config = dict(
    model='encoder-decoder audio transcriber',
    dataset='read English sentences (LibriTTS-R)',
    train_examples=15625,
    time_shift_ms=100,
    n_mels=64,
    hop_length=160,
    input='log_mel',
    spec_augment=True,
    win_length=512,
    tokenizer='char',
    vocab_size=32,
    encoder_arch='quartznet',
    encoder_norm='batchnorm',
    encoder_activation='gelu',
    encoder_depths=[5, 5, 5],
    encoder_kernel_size=13,
    encoder_stem='single',
    encoder_widths=[192, 240, 288],
    fusion='prefix',
    decoder_width=192,
    decoder_layers=8,
    decoder_norm='rmsnorm',
    decoder_norm_position='pre',
    decoder_activation='swiglu',
    decoder_mlp_ratio=2,
    decoder_head_dim=16,
    decoder_fused_qkv=True,
    decoder_bias='none',
    decoder_qk_norm=False,
    decoder_parallel_block=True,
    decoder_inner_norm=False,
    decoder_drop_path=0.15,
    decoder_positions='sincos',
    decoder_prefix_bidirectional=False,
    decoder_connector='mlp',
    decoder_tie_embeddings=False,
    init='small_normal',
    residual_init='zero_last',
    optimizer='muon',
    muon_scale='match_rms_adamw',
    learning_rate=0.0036,
    momentum=0.98,
    nesterov=True,
    orthogonalizer='newton_schulz_5',
    adamw_lr_other_params=0.0024,
    max_steps=12200,
    batch_size=128,
    epochs=99.9,
    lr_schedule='cosine',
    final_lr_fraction=0,
    warmup_steps=1220,
    weight_decay=0.0,
    adamw_weight_decay_other_params=0.05,
)
Rows from block 2 of the text decoder, named by matrix and row number. Rows with one number belong to one attention dimension. Each number is 128 + 32 x the weight over its row's rms, rounded and kept within 0 to 255. All counts start at 0. Numbers have three digits each. After the name is the row's rms in percent of the matrix's.
# q: attention query, key and value (stacked) (decoder.blocks.2.attn.qkv.weight, 576x192, the q third), inputs 96-191
# k: attention query, key and value (stacked) (decoder.blocks.2.attn.qkv.weight, 576x192, the k third), inputs 96-191
q.98 093:087151117132109120065106166147108117147108142091085117083112111178090105120113082082110117089139102112129128109121097157168125185125099138168160160137108079197066103145108091161121124106108133120098137151182113134070149167124127162127139199103075149174100128128138140125130100133090088102
k.98 108:131116115159138113150159195146111115126107083123106125106159134171123112104083096085126119132120173189143130156121158135159123225124116184137141120142133118197095170103115143098137160118139048129127109184119151126061106128108113111075139034137149116093089130102177106167124104105110134128
q.99 110:222145124146153138156118116111113117076078103111085065128128167115080062119151123107156086131137132125109162135089085113124135165157150128124113162099147158125162105149078128150106115148122147137148131106115134082141155132227132119136136163163109091139100101130100147175115168055095151120
k.99 109:122149162143135143138148164080113152081190156143119120155128095150145107093100151112137126183099096133150051135097135121121165239126185116135124139142126183140109161130158199094129125152138118137145108062173111107155120115170094136082183114125145145081150141145152112151086169143156151076
q.100 110:161109110103148134170204095173116160135157139177091121135067103136158104127145096105101187145168110147141181179145150147192102115138181100077172161168130081093109114158068142105134145087101117140146075026103108104116118176137124096149111166100141103105125078134123107084179145124112094120
k.100 099:149166127078091095097137156090153067108151089185171140096086096171119154150210149092070122100132135058126171091144140166125139128130101129095133107171082107171150092103106171126146162106092137176128117096178145092133154186153139080152151060129112130148104188136141123080124117139137048096
q.101 107:147148108153132104136116176099140116164148135128136159122113129165099112119191146152124071135148088145135131092093178161137078124179160137211122081119092055139135172162098078127077116122078079065149136173130029173140174103183160112145132179163193146099115139134159101128159119127092051089
k.101 103:119112095139104088118162099141156148126156135179125127100141131166115196159152166148136138159118115081086099107090070119181138059174094131141058128095088070167153130134101188134171164180137091132151115102118147145116152138087120120067158208127139142115134147212150119111174155130128148135
q.102 111:107105099135110184088086128136066123086129159109096134144171132106110172167200149143132127120169131144057119116110091161113150154186096128065121095131092109171136124151060123143162124156079134159085094127035154173123130128148073125141092127105132206159118145112115150141082120109128135120
k.102 102:159168147142098137147040078156106190116113093063139163106153178120137147181173083157170117129130027130126182160158158103136140118142158184067163125115123155130092128069163181164127175081153179109143105119116110111123100134142152167163134029130155144126112099127153105128136191137137153141
q.103 117:096110166110133107128092131131091162201079069201136137147116130108107109179169093189123129179157104129107143154135120158139172113137095119120166127099107119090063198163067134123113104085167129139106135101135159058106092173148094184086182176144109122129139123107201072165159143139102114145
k.103 110:129161129114110113119111107083104132189155096126138153132158158148095091121146176148147151129150140158125096054161119128110127179147118168074145086113085147152177166049116072062176105051133113096156188103178135149094110132157185096156120159086146130193106097117167089131148108110081184166
q.104 115:078106112147118119138109151123126168110151106043160140061145106093149057124107149163127103131113100109155156196107107144128192122124098092142144096141142139175118140167138141161118167155151152109158159135097163121119194145177031086120142170158080125118167130133045134165134091147122193127
k.104 099:171123078140109131160115160114127113170183092138162115145175181088146106148082133094126136185136159140129124133113120132176112153107132131177091170154140110110069109098162217134136121154214186144100117112134088148129174122129182175149103136167142153157141118118111104145141075155074180156
q.105 107:172082178177124165089123180136161087082152113108078139116050140165083150136156134155133146185150132113150122106160115134088102185144128110135100149186066137145122142076113123143155130104117159054105129092178123120173150125098124111103120138078127126106125179162115124073123106100158136078
k.105 093:114161159169099113155127224154147124132126190113107089119111075093148149146175070166125126154090098158105099115157119070137153104079120129155117118145098120100048095168150158144078147085123160127104121165131118146093106125128111137093140062070145055128114088168101183081162152099148150171
q.106 108:090177077061081163122104106094115117151153100086150061152063155117072140143081177176111109150186147089180152155135149183128087108135131142179136153118076133119106113129127142176109120088197189127120139134115119124118118115098154175150203135147098116112143148114115146178173112097159131115
k.106 101:091102042104132179061084090120173160110166113178115147145136184220139171100171148156118147107150134123142023124121115144139183158073115051140181131082164128179114127114121128107113154127101100140099168105120181115130132158059139125137136129114094121118177104089153158137114084128138122148
q.107 113:108108096162098137147152146085150088108122093168100161154165128172120131141087135129112164086127210119097086160148106151146114064165092156101096144116155153097111135090076151160114157099079135147108131123183111071125171158118080104179145112113080108105159131131124123179172087110142085099
k.107 101:109159139130147082157111119111108125111170096139166111138146166139154085131149099102178137127093085180114108123140112091196161159151126153143112171109078129086154068114134080061146044180132070151086158123174137153149193159096112170058124103126149111078159092075141106100075216167146096102
q.108 115:087118127116129109104101115124073135136087098166155166140147144106120135121169149082105046121147132158107141126181126190127141126100060149135099111151159131114103132105144133138156165137173144046147166042128081112155143070098172117117121104189134162093110094105107111093105127171125179113
k.108 105:153098129160171129094077187103117164178144175119088084109151167116137157132099135120106140105113117167166082152143111133185096149156131133140115171156135151120098156120148170074114174087100116123148170092072061109185180126071120076079127127120127115155163157121121205077080096104163150151
q.109 108:195110120154146132068073123070108140148126072192139102120110115105137127100106092149149208207145165115118087130099152068090108200163126175108163135163211143161121153158057110057111125100147183105138059123072105123045166176113160150124171156148107155156114079130135122090075099197096103135
k.109 096:070164183089105155142122141117134136123103075161116135131120116140117153099134088124056141081109126087139211105167106115130119208149145163151096149127111135133172160187128113100124095079171132104100124148130138069113156166101150134172044075079123150151142088080182195090194114091134152096
q.110 109:157129107124112131206151123165105125079124065152134114165129100136067112165155129114161142105099093175143105167127165126163151175190145125147069058183118156128143066102124148132126149118196090080105090118159123041105097155170123086149087168138116177116099114116103086128101119171083118138
k.110 102:125118199139108115151126141096112112154186141150145144105130143069108109152226106132103072101139206079171124143105142112149135134123146114142136188170097181170111119104171142156094072084100108058195089078142096148140151125118133140118112150149127148171104179126204114160049163091130154068
q.111 111:121064120116114115147137138104093105164153125179134157149147180092148118130141162183126158131099087097145092137139100131107088092107125096138177145120122117118107099152111131140109145128119121141090132189194154134088099128095156118063137144173138124137158125188139115129102067154136100204
k.111 106:167183147131083135057126099184093114101166150175131138124159130113168070107111130169067161114087104136154142138112134150116116050131099123118153116090107154158165178133107158146140112153147173131147152141075123170164132138085120115181134144098166137146153118205126151159134099132104126114
q.112 106:113121128147095133155147126086129090138151117124121093093148152159118081195099143119156112138190112107165095168189165153177126155130087153124139137121104084120099150208140093129174156127131101096113147159168144093128094141144153151133139110138125165097181133116166111098096122125147125120
k.112 107:177136109076115133104124139152040158207145120172161169121100107141108152093089170145083131121062080135136145102129138089168196186141130165102146128112119091079102110115117165155082155157130185117115112099156148144125158139092147136139108151080124112116133140160079128147138150141098086182
q.113 114:113138071122148095092114026140099161099132159158063157162185102167099111120123101119164126112175113146120080223142168095111157056113106112146159139177112170077091102120109131158163136139080184152092145177125155179118142166155126127085124168141103107084155073139111135197170116167094136106
k.113 106:121060130103102110166207180141128180078141134118155123143173212154138087142124050123093084048101064100109159114126144087133158132135164143135091126105139107145177192128114146172101132150090113158157123146170185127166061105060215131098153054146183110130181157126163101152130089168148048162
q.114 104:148143149135117143128143160186139102061111123161099138147162144163102215133117168064152160078166056080111145128133155141185087095215135111080155164142118129118053112160135120116130144172159146159126108098168102133161127103123099124155116094163114149150146080107140138087165086111114165059
k.114 102:076111147110137067090164110141154159119122151137101114126145099178107127074125098111112086147157115054090095119127138134107197180167099133159084133093173194138153127144149078151159126164114168116105128132108064093204140109160071156119126128115156109152110114133154168131124104130120058141
q.115 113:155080062133142150138160151085118106100091141091159140104113121130100086158132123102094128102144080151094161153177109098131117186114111117132133126134062134073178141184155126119131185105154192137164149122131102123153068174135130152090103141117131147181175070076141179144115112163098082094
k.115 102:145192220156195073141157134143075099169140102150083143128192116094118127174099082116171141161107143102160173094062179105081170123191147137109142065135151179136086151144144102127184169196124165135148167185154122151102134106123158083152170159139124171146154163117140175049115166166088111153
q.116 103:144131177143110137147138165080142147086175144147163139088127135086148096099143165214093116133117100149092130162067096185079107158148113120128083142110168083142107149163123076130094094136120172190086085106128144111087101154136151120051148073091083121130143121137114178158148113130119148127
k.116 102:175105138075079166116131110102112116091171101161108127115116094126159110112151133123137118125173091123199100158157127109013158180135106148127104115231055101118111158107195144184092075110151132110075128094158120071107130161111112150074176101123111105127106101081129183089132119147144162171
q.117 109:127209164102125156089075173150066173122109055114114138119082144127138124151154176142157171159177154137156148161099167065182151148192115091139087171162127115123147198084088125117117161108156159095104155097097097118144127097118157142135183116077131127151123166131144126109121102142147100130
k.117 100:151127119134149178109126161134201131155140136116150145170088129106149129116179099110125137156165144169101131151108130173106120202183220143163104105170122135124110141169127113146132116084134169099128124203157198171185175141167155118134152153068073125107143128109161110148150141089155155130
q.118 101:107145136123125176154118139125156076085197156098164140120107154072114145065181086096169117150060106166163133150100112140154086128189090124093172080148096115151175074102114070134101111188123136080094146128109119107108113103129175181124092148159138121131161166089054117143141099096130140126
k.118 103:149151110136151220125159140108131072155178110171099154152125114102162071160100138136137091142158117092171110154118144137110154131124104070144076099120079122122126135136135046100158192130153164100143124123156101140106080189133121128195167116107175135157099102117132051106130125174152178069
q.119 105:138106147060099128114123153118113165124088166112167136052140183093170142108134137117160076150130123198127132149131094150134117153098090110100128126129161170095068145174120132121045125082118161115102130130131097042147149178119106106121153109117173145168133073182134130133183167097201164104
k.119 097:054146108125124132074069067158084082123112154098114133129117071068159078174119160112136150147170173120144134105121181171193083109156163137177105129102162176157162146174179100125172143132157148104062175108086194146204175119086121146085143139165068169130121106068110106128112157131179125109
q.120 103:119093153092119146132172118087124160152090132091124195132159102051158169077125112160108131081109066176215128154141106078166187159127051136067159138174185122153094115111126164119135161118120162115146119132102134110132142119106165136081149135113125150118156142145136086103188094131136132162
k.120 109:144130125122094117111135084173056116129144112177167107150143129096137125115204115149114114064137160121062083051153158153147146132122165148137132098135148108135108140153174054139073132124147082168091163069165181201147150125179119126089124166116117084105111117157145135147130075148148081106
q.121 104:117143087113113100127125190189153113103140142158131163155088112144158153153151142054108127122153115130114097121130141102133123093151104059128089138133170140068167121136094104077124107080097123086116177099163122080102102098087183065148152168137162134085120100191091125108159119074115097147
k.121 107:156132079201169120097111107125153101170116182089162129127142129112176147131125087166128093109124120107107121103081112098140054100105114200065109168187161128203145131171153150039076130170106173116132122103136191148166132127160111129143125103148098123117171133152127098166121126174084109035
q.122 099:128112166155148145126105081122097107085072123160165157157135126120117062084077155111125145044149083081116155154155125127125104134164133174086120172163096136200094148165180153081166097102151110099176130160152161152175111124104170158115150045102179150111111167179107118128157097144123139153
k.122 104:060073104190141073084055167116148116149133117187100172170108154159153140114164130180152100134097114129143119106072159128097114062147170114129085031149132148103146165119167184170092146133111126120123144127105152132145127104116099136108076174105156092090072160082160117149116152131190149159
q.123 107:138130131084190139144158100144177159124110129071152118105155139119143123131149127139146139102167155147100135105082100141119102150117092118154173134163109117134145102122216129120133161109108140179176177134141158126154114109140142092133175144137073118150155110131067129114129185135169119161
k.123 102:107159093137112128094058140158190113113140138170130101110116132190179118091121093086131157070071179139168162131134133161144136184105087089155143099128148097133029174053066144147137145212149138122128130161124122162120119100140142126162169115100126124149128134152079151197110101146124144118
q.124 106:135129166094131096163128114121092093138079083108139203154119095072159113171114131158123186177164094142140131210112131106066134126157116144133130159096120131145114052158118123138153154101127122197181119093121105102122082171087120157146062147144155106090083149127059090103135080140122102206
k.124 097:058163158126094113157124111185110143091170214093081116114117180133099114140160130031125101116132184087120187082103152184160180136149145138119141159133096107176104170097147155132141096118137083114129147063140154144109152183087113169175100137086119145176148097141170088118131109078125169126
q.125 111:120075151135153087172134144157165142126091117119147136193160086185158219189105120146133153155104192109132146120180135160145147153101190125149144159119115116064125092107142168104181143188107146107144090102135090129142138105121106182110128118079106145177154095131153115145186111116108104103
k.125 107:128130099151156157153168132071119166093117140095114104123136162088154104153137133147129166131069105110159147090127127109067050074163087101106149128128085136098051151132077073073114128152169138138100154112102089154082145100151133142105105156129110104165104139058155118140095079122078079116
q.126 112:095173174091092133128094142119122073089115155188143168096106105148181140187162128169157089133140118121136147105109116170161121176134120189139187134110154064115107200176144144111152160073125111160114138136107150179138088154148119152141058142163129093123145146101155113130122125154153114104
k.126 110:156156147152156130128090094100162111161086137139084172100137122165174132193171194085091147094124148088058125113139152138116140172132099108159054123124121161088138142108132126193148075111153108084090098181120083104137102096189168138147078131157191167114125136157131146127141111127096113132
q.127 102:140150156093176124127090167087061122158097100121100101105106138102092136146130127121131131124131138180186126184088096137126095088145172128098088097140184187132137072111142172129145142088111079127092153147161108124029139099196163069167120184089082127136118105114168095138095130084104123126
k.127 099:135152117077104076177127095089127066118158183147127096139141091160130082073122104114072114068088104175092131122118114113189120115147159122133203137130129159059140100119146209155075097078127145155126080124118107088144142146112120130084078061141126111171120129161108123169110140156129131096
q.128 090:123077126070111122161124127115155146117106153182130143137145147115150212062085099111133106204090140129171087174127183147179116088123140150121121058116091164121124088121130142144132149152047121112158115151145114131154051122126149159126149126154150150058097149148190113107118074128123112113
k.128 083:161163106154174157110161128175041116196144149102180185132097095140136150160064107131158131078131153126190097114135119094127162103123166111168090162162136132134134186124125116139114071135183087194171114139110154128131141098105130092141117111145137160155123118148109043103100096132151134137
q.129 093:186083149153136181067104077132121141186138161129115114114091162106177134123151162118129132192126155153103061129084140167122112102104127203161157108124120142103136119124048098174096199106140155103140136119125143085186133142031137121119146159138125092140191075113167136121154162125132087113
k.129 091:118123070122140127108156193190135076117180104087160128119097126129138084158095126207141171111152123158171140150078083073159153123077119156138184150137144173097100099119150145123096122090128130128123106113111120113144068164109077144128106150115112164160057105099139174160130150166117149083
q.130 081:158134095158138158124131115122147172134166169083145138195154132081142098087188161167073117123138125159089205099128165123078186138093062166147110180106139109159162155075131161096120121111171071113123138163090135127091103131072125086124106116127117146160137105115187119140129119127178117184
k.130 093:108093116074144122171164123155103121146100118147132127185209195126118104158120143136155149101177149063127127072117137141144089129102172119198114163160103181135135125126108142160132154159159132187139096154197146122141169127106144132153124066124173187129087087144111127114119136125167160087
q.131 084:136167159176091099117152102128106168121133093122160161161084055105177162077160087132134147133147164111151129097060106125142151143103121126135162146128111112185121170112117145150172118162117187178199157155101132097110161111148099103075121099092129087131196157131158055128135136079137135170
k.131 088:076148099144122111134149082081109104199114168144165118118091121103098051117104083100150118137116083092121113179151114132133155151178083113176111117118114087099171114126187083112151133127116081086161123195152127082131073147149167110138097157140157101174136117071198228139096129206097153147
q.132 082:175181130146141152102093134168149096132137110157178122083157163181110069189105176105093115162126136168115182096097114126165165098149140125137151137125160118198120156062101138161119172153139132115128072152088159137081172134146143114124153135154171189161140086105123191057141105133114129171
k.132 083:110091131129102122123113134159087121179082108135156100140108096125146132079180153172154197098134133061133115109117129199118161162132103077119134127133190191148152129116108187151127135116152064122164126085063139162112133186118093124122149168133083095063136140196156067132148134136183179137
q.133 083:124162069061084144160097122146130134129179160168125156202153132094151172135140106114140117095099183105177163160150061155156127151133155048154076114165088072117098123149148140134084167160122112100114158100156088149168111075107161071169147127142129210101167128130167094199105137106138115118
k.133 090:102133159093135161150137136134086225115100087073153096090121133125168098127059137174146120137134092104161175109081161041166147118111181132140160093096122122149092143174111062192167091126165159111116145115162116180117085137179090182080125136131079124149122112136096158101100072114140114149
q.134 086:115090186076160152054172142103114094137176106094091116163154067122057102092164098108111115077102149076173167120134120125097117071120123157110106163161171153089111090137134119186142094118089089161123165185103081083078120143117135138141105151136122128096082087163179052148117085091036181099
k.134 087:086060106105153126173109075112156115104071117142064157134165123127188132141113112125107131171189163129154109096129065138124084073128161113074181149136098129134151137042141092135103112129148107103163127142140196118160133150126119127100163138112159125126132139115114080167117145155154103213
q.135 091:127114136060140154122108133118146105131109071074041121078127148140149153154100109148131104186143103140150137116083070116152080099155129123163141136093093086137104107189083116112089105151157103148161104113130156132135138109158129148096192052147127106114143142080117148152139165135126171102
k.135 091:094118121155155145127053121164141144108110118172091070127070123129104163129123122167135164154108154150090093159141134111063148148148076144145142074060193162188171100130156203070165172105067145158154076127119128125137130077136148158068171117136129128134146086170143106121154119125157132112
q.136 091:100142134108156148148093085156153139118112135184170051151057089180114152129157106122154140099162159165141104159094080113124125105145108119115136139128161159150124140110121108150138087133106112167162189098068105123148124170120083106139104110089210125161141124211202121142156125188146165125
k.136 087:098108072100175114194102157127158110159080052096141110065110132063065145128166184131128081180156140125121166125138146120103077179160186166127122154150106148071100110130190143184071151158097154084085091161129096124110164094100146103196146151098174187163141078073191096136107127164089135119
q.137 089:113167120172107128163104131105126170167115085119151152098191144140099148095146144133075112101132098117195168098109180081086094091111193192095193148157088146200133160120132182169126102086133151097135149122107166104170057085128133145169113218155150119156161126170150142086124109057150128149
k.137 087:162115121150170171182072131094106091098158130128149172178101132092115208146164137111136109130109117119142094097115153115125163039170108067144103149155087135069136133151093102122095104147174122108051132105137148131165158075107133099140110162160144142125134074111127121126153138155129029120
q.138 088:172133116123080129091163145115134161134110073106127143108093140127160120123091164169150120142122160149120150130142148155173174123105152124132157133127144090221166152084122116129114134086084092181187139133107097130108114158076111116135202151117083175112121139189136090086140141187186150143
k.138 089:103081120126095146171061131089123115149157112176159120081175140135108147124187156165114129147135084161150124178137134112130103089131097123161123127120137150143084135070138135144128084114111142075127159078184178135170056138122111141068082122112156095104177135186117149125123095101124060153
q.139 086:062182140123142077160084140092165162109142164124140083155152138124139145122085172180146138166134165151119119135098128128139111149141148120155115087101103150156101249191133094149081164134167150143081183150095087134127161075111155129150071128204149175155169146118169091077115146158145142122
k.139 085:114127139156114153127093123146129125146163139156127127165104121166140125128104090143125091185108118114102113124158078141130122079114148128136087096149149092120133046090094141122100129118116098145175148206117081163100149109148129143106150135162081079106088151165142102134140049100113117102
q.140 091:134113090124065116107109149096106125143115076123096151095122064165154115155095091116148148127108149163129128103172178123082107113099119142078121129130147113073121132115190142115161130164138083101128121126124140173132140104121132129184121073090093131172127183094133109207122137143108116116
k.140 087:128125148156119166156097113125115090106142109119155156178111191095151116110136195141200132142131093135171097106139091110153108139121143122130086072154098213131149184180090145129163128113150120175132080112141129047060083121101159169142079094138166155098159120092100120093168147160127076135
q.141 083:215145132131078122101154092108124132096077110124106192149186106159136120137155154159131110153159094166143071164154117151133109077153113122134116082150125111028176152123163158111085144118191088151127129118163175093157124123154145092028142128150123097151162083156145184110141106114132044087
k.141 091:132056122175123096091083136117107081138178150173193117154214079121121132096118101167100159122078079087132120103133116104061087084113112154093115110110146063146117128105140163093171133092057116146067099160098073101108104139154158163120132173146115158111119132072189092113121154121176159112
q.142 086:156080133155166162145162175148159103140132103103109126123159128129106072121082133129190116135142131140128180099123190134141081152168130117148171138140111153123112148126147122134088053101142192156060145158134153124114103156152128115118128166069092138158143090179124163183129134131151135123
k.142 082:133158113053173106164141085131088149132155163127134074131110130088090103114104090096145169161190135145152089157167093105150153089145131141156093130141079115180071097127171136123114135134149140091128171147141115091085075167149062117161128129134125143103139106101100171104142219050143162140
q.143 080:126122126145186158077080104108142138085162155176150158182101111111174140082109106132116104129147116141077148114145085138170126154164088118149113111101158150092128095076088084161178145146136117160151133192108144125146060177159155118135130109112136090134128157180160174179244112163174100126
k.143 081:140095133117125139128117069123162169146170141113144139142129096151109082103125139129147128100089141135169085084088139115125105109065145103110143069105126117135138108169103111056128162122104159098126100109161092108089112092152184133146123116159101091115183154149154025168123133169143213148
q.144 094:164168151158089101144211056119118136143157144122118141121098094182108103158122098071110117127159154118118078121160151108127127114163140078136209157132104102113127117163034140171106128137129136158075131096141109172077131102093139176101059075103146082111103160188129109105160149146129114165
k.144 097:152120127149137156165167163144112090112088106168083151151116123168134183056179088052133161092102174175172095135066159115219147160098150093130160143152120168080139082075074113110154141139164083053131067100126105105163121144147199120109094093134168123128134086160099139103141121129066146151
q.145 093:133119128092142080126192129178115119146179119177129161059141135118153148146160168173125121152049140093110088117079122193150139158158113142196126136156146089100175159123128158135167116165118133152104106093166127048077112164077169113096120111091140090153086081080093182160179075097146077086
k.145 090:116110108118120177108149091118189142093144087137188194096122117078123152103133139142108105089101098133163140079133110161123073158133197122112124177154096119105113205100095119135146122187073099095170170110169087141119096104149129070144143083179138118121069172085128155126131157143104127158
q.146 095:127148182180153112146130133077094113100115099146186118098088057165135104141191187037137089143116170132110146128119140119132100107109138094136138047105063176183142163135121109090150107095136162151140158152111105137111170112113119174198140188147115094104104095183130109118191106108113084166
k.146 093:143159172161157072131089166150182120119142150105102120086101116091094139060190090184156081154144125122145128081065119204110114163153126168099088137139151150104052110127152172100131079110104144120207097198183116180143131104119107132143086175099110136138097138093133082165119143113101137106
q.147 098:111091153195136128144109093159097130029134145158101151091148128099164130166104068129106101125148088110190095128155162134141169093140088180126144138161116133135167137132102134151164111098179171152140104131129078097102117213131107161121107127142123105095111168149087161136135145137070063169
k.147 105:145135146108153137088172098090105111113138199114172098137161156148118152103103127102107156076113114139228086089119179135143175118198139178071160150088162138147077179128177145132153109180140154101101102124104138136192092145128109135118126144154146103113124107128141130106119061092174084129
q.148 089:174085146097096178086139140118186119064052117111134125169117143202120121131149132124128152130104045154135140115094119153125162166126143087157145151164085150098177128116144154076126133153126129144198110137162169141130088143169130142166156153127122162174106179134173128087162113121150141117
k.148 095:148110110103103147145134148148161136134210078111152091187138126109123068190165073106163118071163161106162121122074149071167131097097187168075091117138106160163145142122123159133075145143114149122071137114140134130138057119132179154104096142112173146164141135142121154125202172130137127057
q.149 085:111104169142096090107094163102125111112104116132137097139183096147138060092117104141144123097125182106073073119120146163203072061124134116094099113125113112153108091126142110146115165106110126174198091150098111186137154134093120090181126205130132123090079192107079083157140150130159195132
k.149 111:178147062121046126186084186107142076137108153150109135144141135132136107094077128152136186103155087099151151097132161136123112107122136146081194099147157153176095135169154111197113126133121086105149139133159116189149148094108108117124099111111114125078167101162143171103079095159094146121
q.150 081:141122099155126120072162112136059154124141103113164150115147137106028110121132110105175143110151192127100145142136072171169154141106158204098122129128145138140073109104150114165113157132143109180152119059126121039175165108133160131156177141109137145113184114180082134062103161112169157100
k.150 094:151096135151121119105142096179156094158134081151164165123163091180111080136101122131183139106094109136135162118106105142167175138162119143100120135125161123126128093099166069138161139117183195127134089092167133068154087126084141152103159130150083122074114120128070052164174057143165177171
q.151 097:095086175126132150140116131087119094101152113140138100119159152149114151156132055168111089127123099192135130103178146100126189123105116181118110097132068086172105128121170106131165167141141094088097120115142149158123095135137140158133090125121116108078094093179134090158182123111096111149
k.151 107:069090133108072081106103151106161084129119152144105120174115141119108099134096075156182059166124099123114152131132136113138116158112076080144155109123119187162111120154119138128068170139131145139093115180133109181160139105109142207120159153106115127151106164158138080087128095060159055145
q.152 092:166196134151149086090104136112138046152209131088130146152119189154197078131149102116150125126073125129159124110122130118152176092124201156150134082116095086169119135169133150105052120098122080135092136144159116176152103137142091098202102156136199149116172159119080165181124111150106118096
k.152 100:136103046128105140154163152091152082153127128128165107122078158147132135113094152153151092134130129081131096149115127111103147113166117133190165151119136160135140113102139100198164115087145102091154135118148115157154160094087103066128140099152148114203119204129131168123177141103152111162
q.153 099:146142186135120145091115102132103083057144152193129138157153141118101134162153145152090107175119104096112120143141123152109103135196196128105116114176154170165145143151109136072126137179188114107141153144083102124133099092128127069180115106156090130156120145087180142124052150133145145122
k.153 101:110110176155100131124099127116163118110090132075098106208154132109126168154111070178178123098153084152086114153106123177113083161133151146089106125142098125144069107150050154130208101123099187169116108141168147132154114142152160154173190122096178105159119181090172116091147141219139136184
q.154 088:117156123138143100107123163149097136173158150110046127116167129155113124154077110099155147115199073108187222103053137148088175146143151139115106043137108129096117116110091072128128107121187159132125173141182138113138111101084079160128105097177111161068086181093165159112104139142086118130
k.154 101:110130102111128079159127102165132210100085108182132083117120116162179139175132127144150127107101146103150120134100140083107148105109109169135136171091127144144102085130061100149145128098120106128155165093160127166142157140084134168152137152107194152132119084160110119157104085118177082090
q.155 092:139130143104148145077141136134117154144148183137132120116160113118094107142185129102090109068134135121168068083096125111210094113113159117120124107127146112134167139184106121177128126140152154154135138137103105076146100090094098174128197100037045132132145158091084159180172083147165128130
k.155 096:150153103091099117114114117177151192163192127135143158077137194141116110138112095151125133151061145165141102107133110110114144119122096091093121091117135187147125065121121145084108049147137117192152156133123154118083104101146099157113076114074206106124113113113100125143179136138144115138
q.156 093:101154110132092087138129164093158138121153055106103108181144134154121117128191180164124166165123107130106172147108188111145134170115152139200107100169075084120095123133118133131185169074185114177095149151108140134157155134145092163147154134077094143102132165163086125151123081151148165047
k.156 101:107140145124116114156116167066165103136142099118164130094086178144118109134121092178156062143144076124139151150161204111105111130144160126126166143197105078096122184079133093136161092141155117142152133079089113123085164204218150113163101187103223159160104125135118128100155181089123068114
q.157 088:134116155112149107119090188076097129134076110110139132120169180103117096078138135209065125090077116126099090135166125105170129157160070140119093136150217076129099074074146145093114114100078085119143126118115129112093150148072135154178144092145118211152115096130110090021081140179101103127
k.157 100:093144161142115099140100138119114109118156091138180108117152083112089089132155086133121050132140137153082097205134162133095155115155105233121143138119163121082104146142143134140132184153141100120138180151089163144096140134147090104147120115135048139074130089083152126108123114172111102176
q.158 095:179101194144121088103104123133157167093175115126117120127125143067101137058128105139115141140128180162158180089103139122110106073115134109109117131112137134142090087110151126155156113097170122137155092128102164105114141197160223082116113147133154155166128140115118134135149140158102087094
k.158 094:179177107172146076142080162102147136091159160173150150111127110113108107097107148061135171077103133130127146168076178112103191169111167160089157143141085185142120160100092107141205112131155146115165108107113153114089146124128151113180125182129115125120044113137097136132090100071112115071
q.159 096:071203156114139078112147081148142104126112138171176190168087097157123153177136099130097129119099059111146072138165112111150153132110221164170109165225116207138133104166106121065140172089073090072169131182152110055135087085123155112110085137147148127089117115148172130101101117095151167119
k.159 102:052161142150137100120172131171194170140087119147129145159106125147124163123063162130155156070172171109102100172164116141112085139135128078122160092119119128082113177147062135113100141104112143105158123150165131146128152115119122122073045175111129106153122120163088134125176157175143099104
q.160 107:116106135139204170128134145131122168096154152120159090155081089142125148118136089052123086161116096112126144117145153174160108126178130173187103113182132088161089139082159078118132059111156156118073153123145142160158185130084124142138156157126161047153134108141086080138198103128145101112
k.160 107:057163176090159139099094076145183098141119157163081133126161104107167117142104120119167122139082105162162102091173162131154133149133106046103149146184122141136150137114160144154147121132122148115150152167151120158118118153151136068097177106093150110126094146074168122093119125109141149135
q.161 101:202139166120177148131138167137147131122133140222118162075102077161145148134148088095119152114121125101126084118082086097163179085136121114104150115146120135147100106115193152143131143100125153049160098098166079133131168161133081162121097128116158135158145090109135149100141189192160073091
k.161 104:112124151118103110173154074143145073134156115145149192120086128127165183129117118053088135103100120122106106085081141104151094097075035120104150166105118158051162127156124161185102120106098110145156102146137101132142111131171197139067160170134205125115209131162122147169128098163114094152
q.162 108:107174112174157140156190142071120171125123091154073100102139128123105101134163168100111132103078073065153080092101146085111146111084137141161100087138136129123085122114134136103105096154132126130149143121115093151103111054104162141137115090135184161159039136156093156157132195161158083157
k.162 110:128113124124136142127101147121105138065135119152145166052022137108175120098132126200105136133138180132170127160097081113143083097085149073135137107130109099077142143124069097121097154079151112150179101127134124166170152128116096114098089121107132142130090087029148146113116181150138125124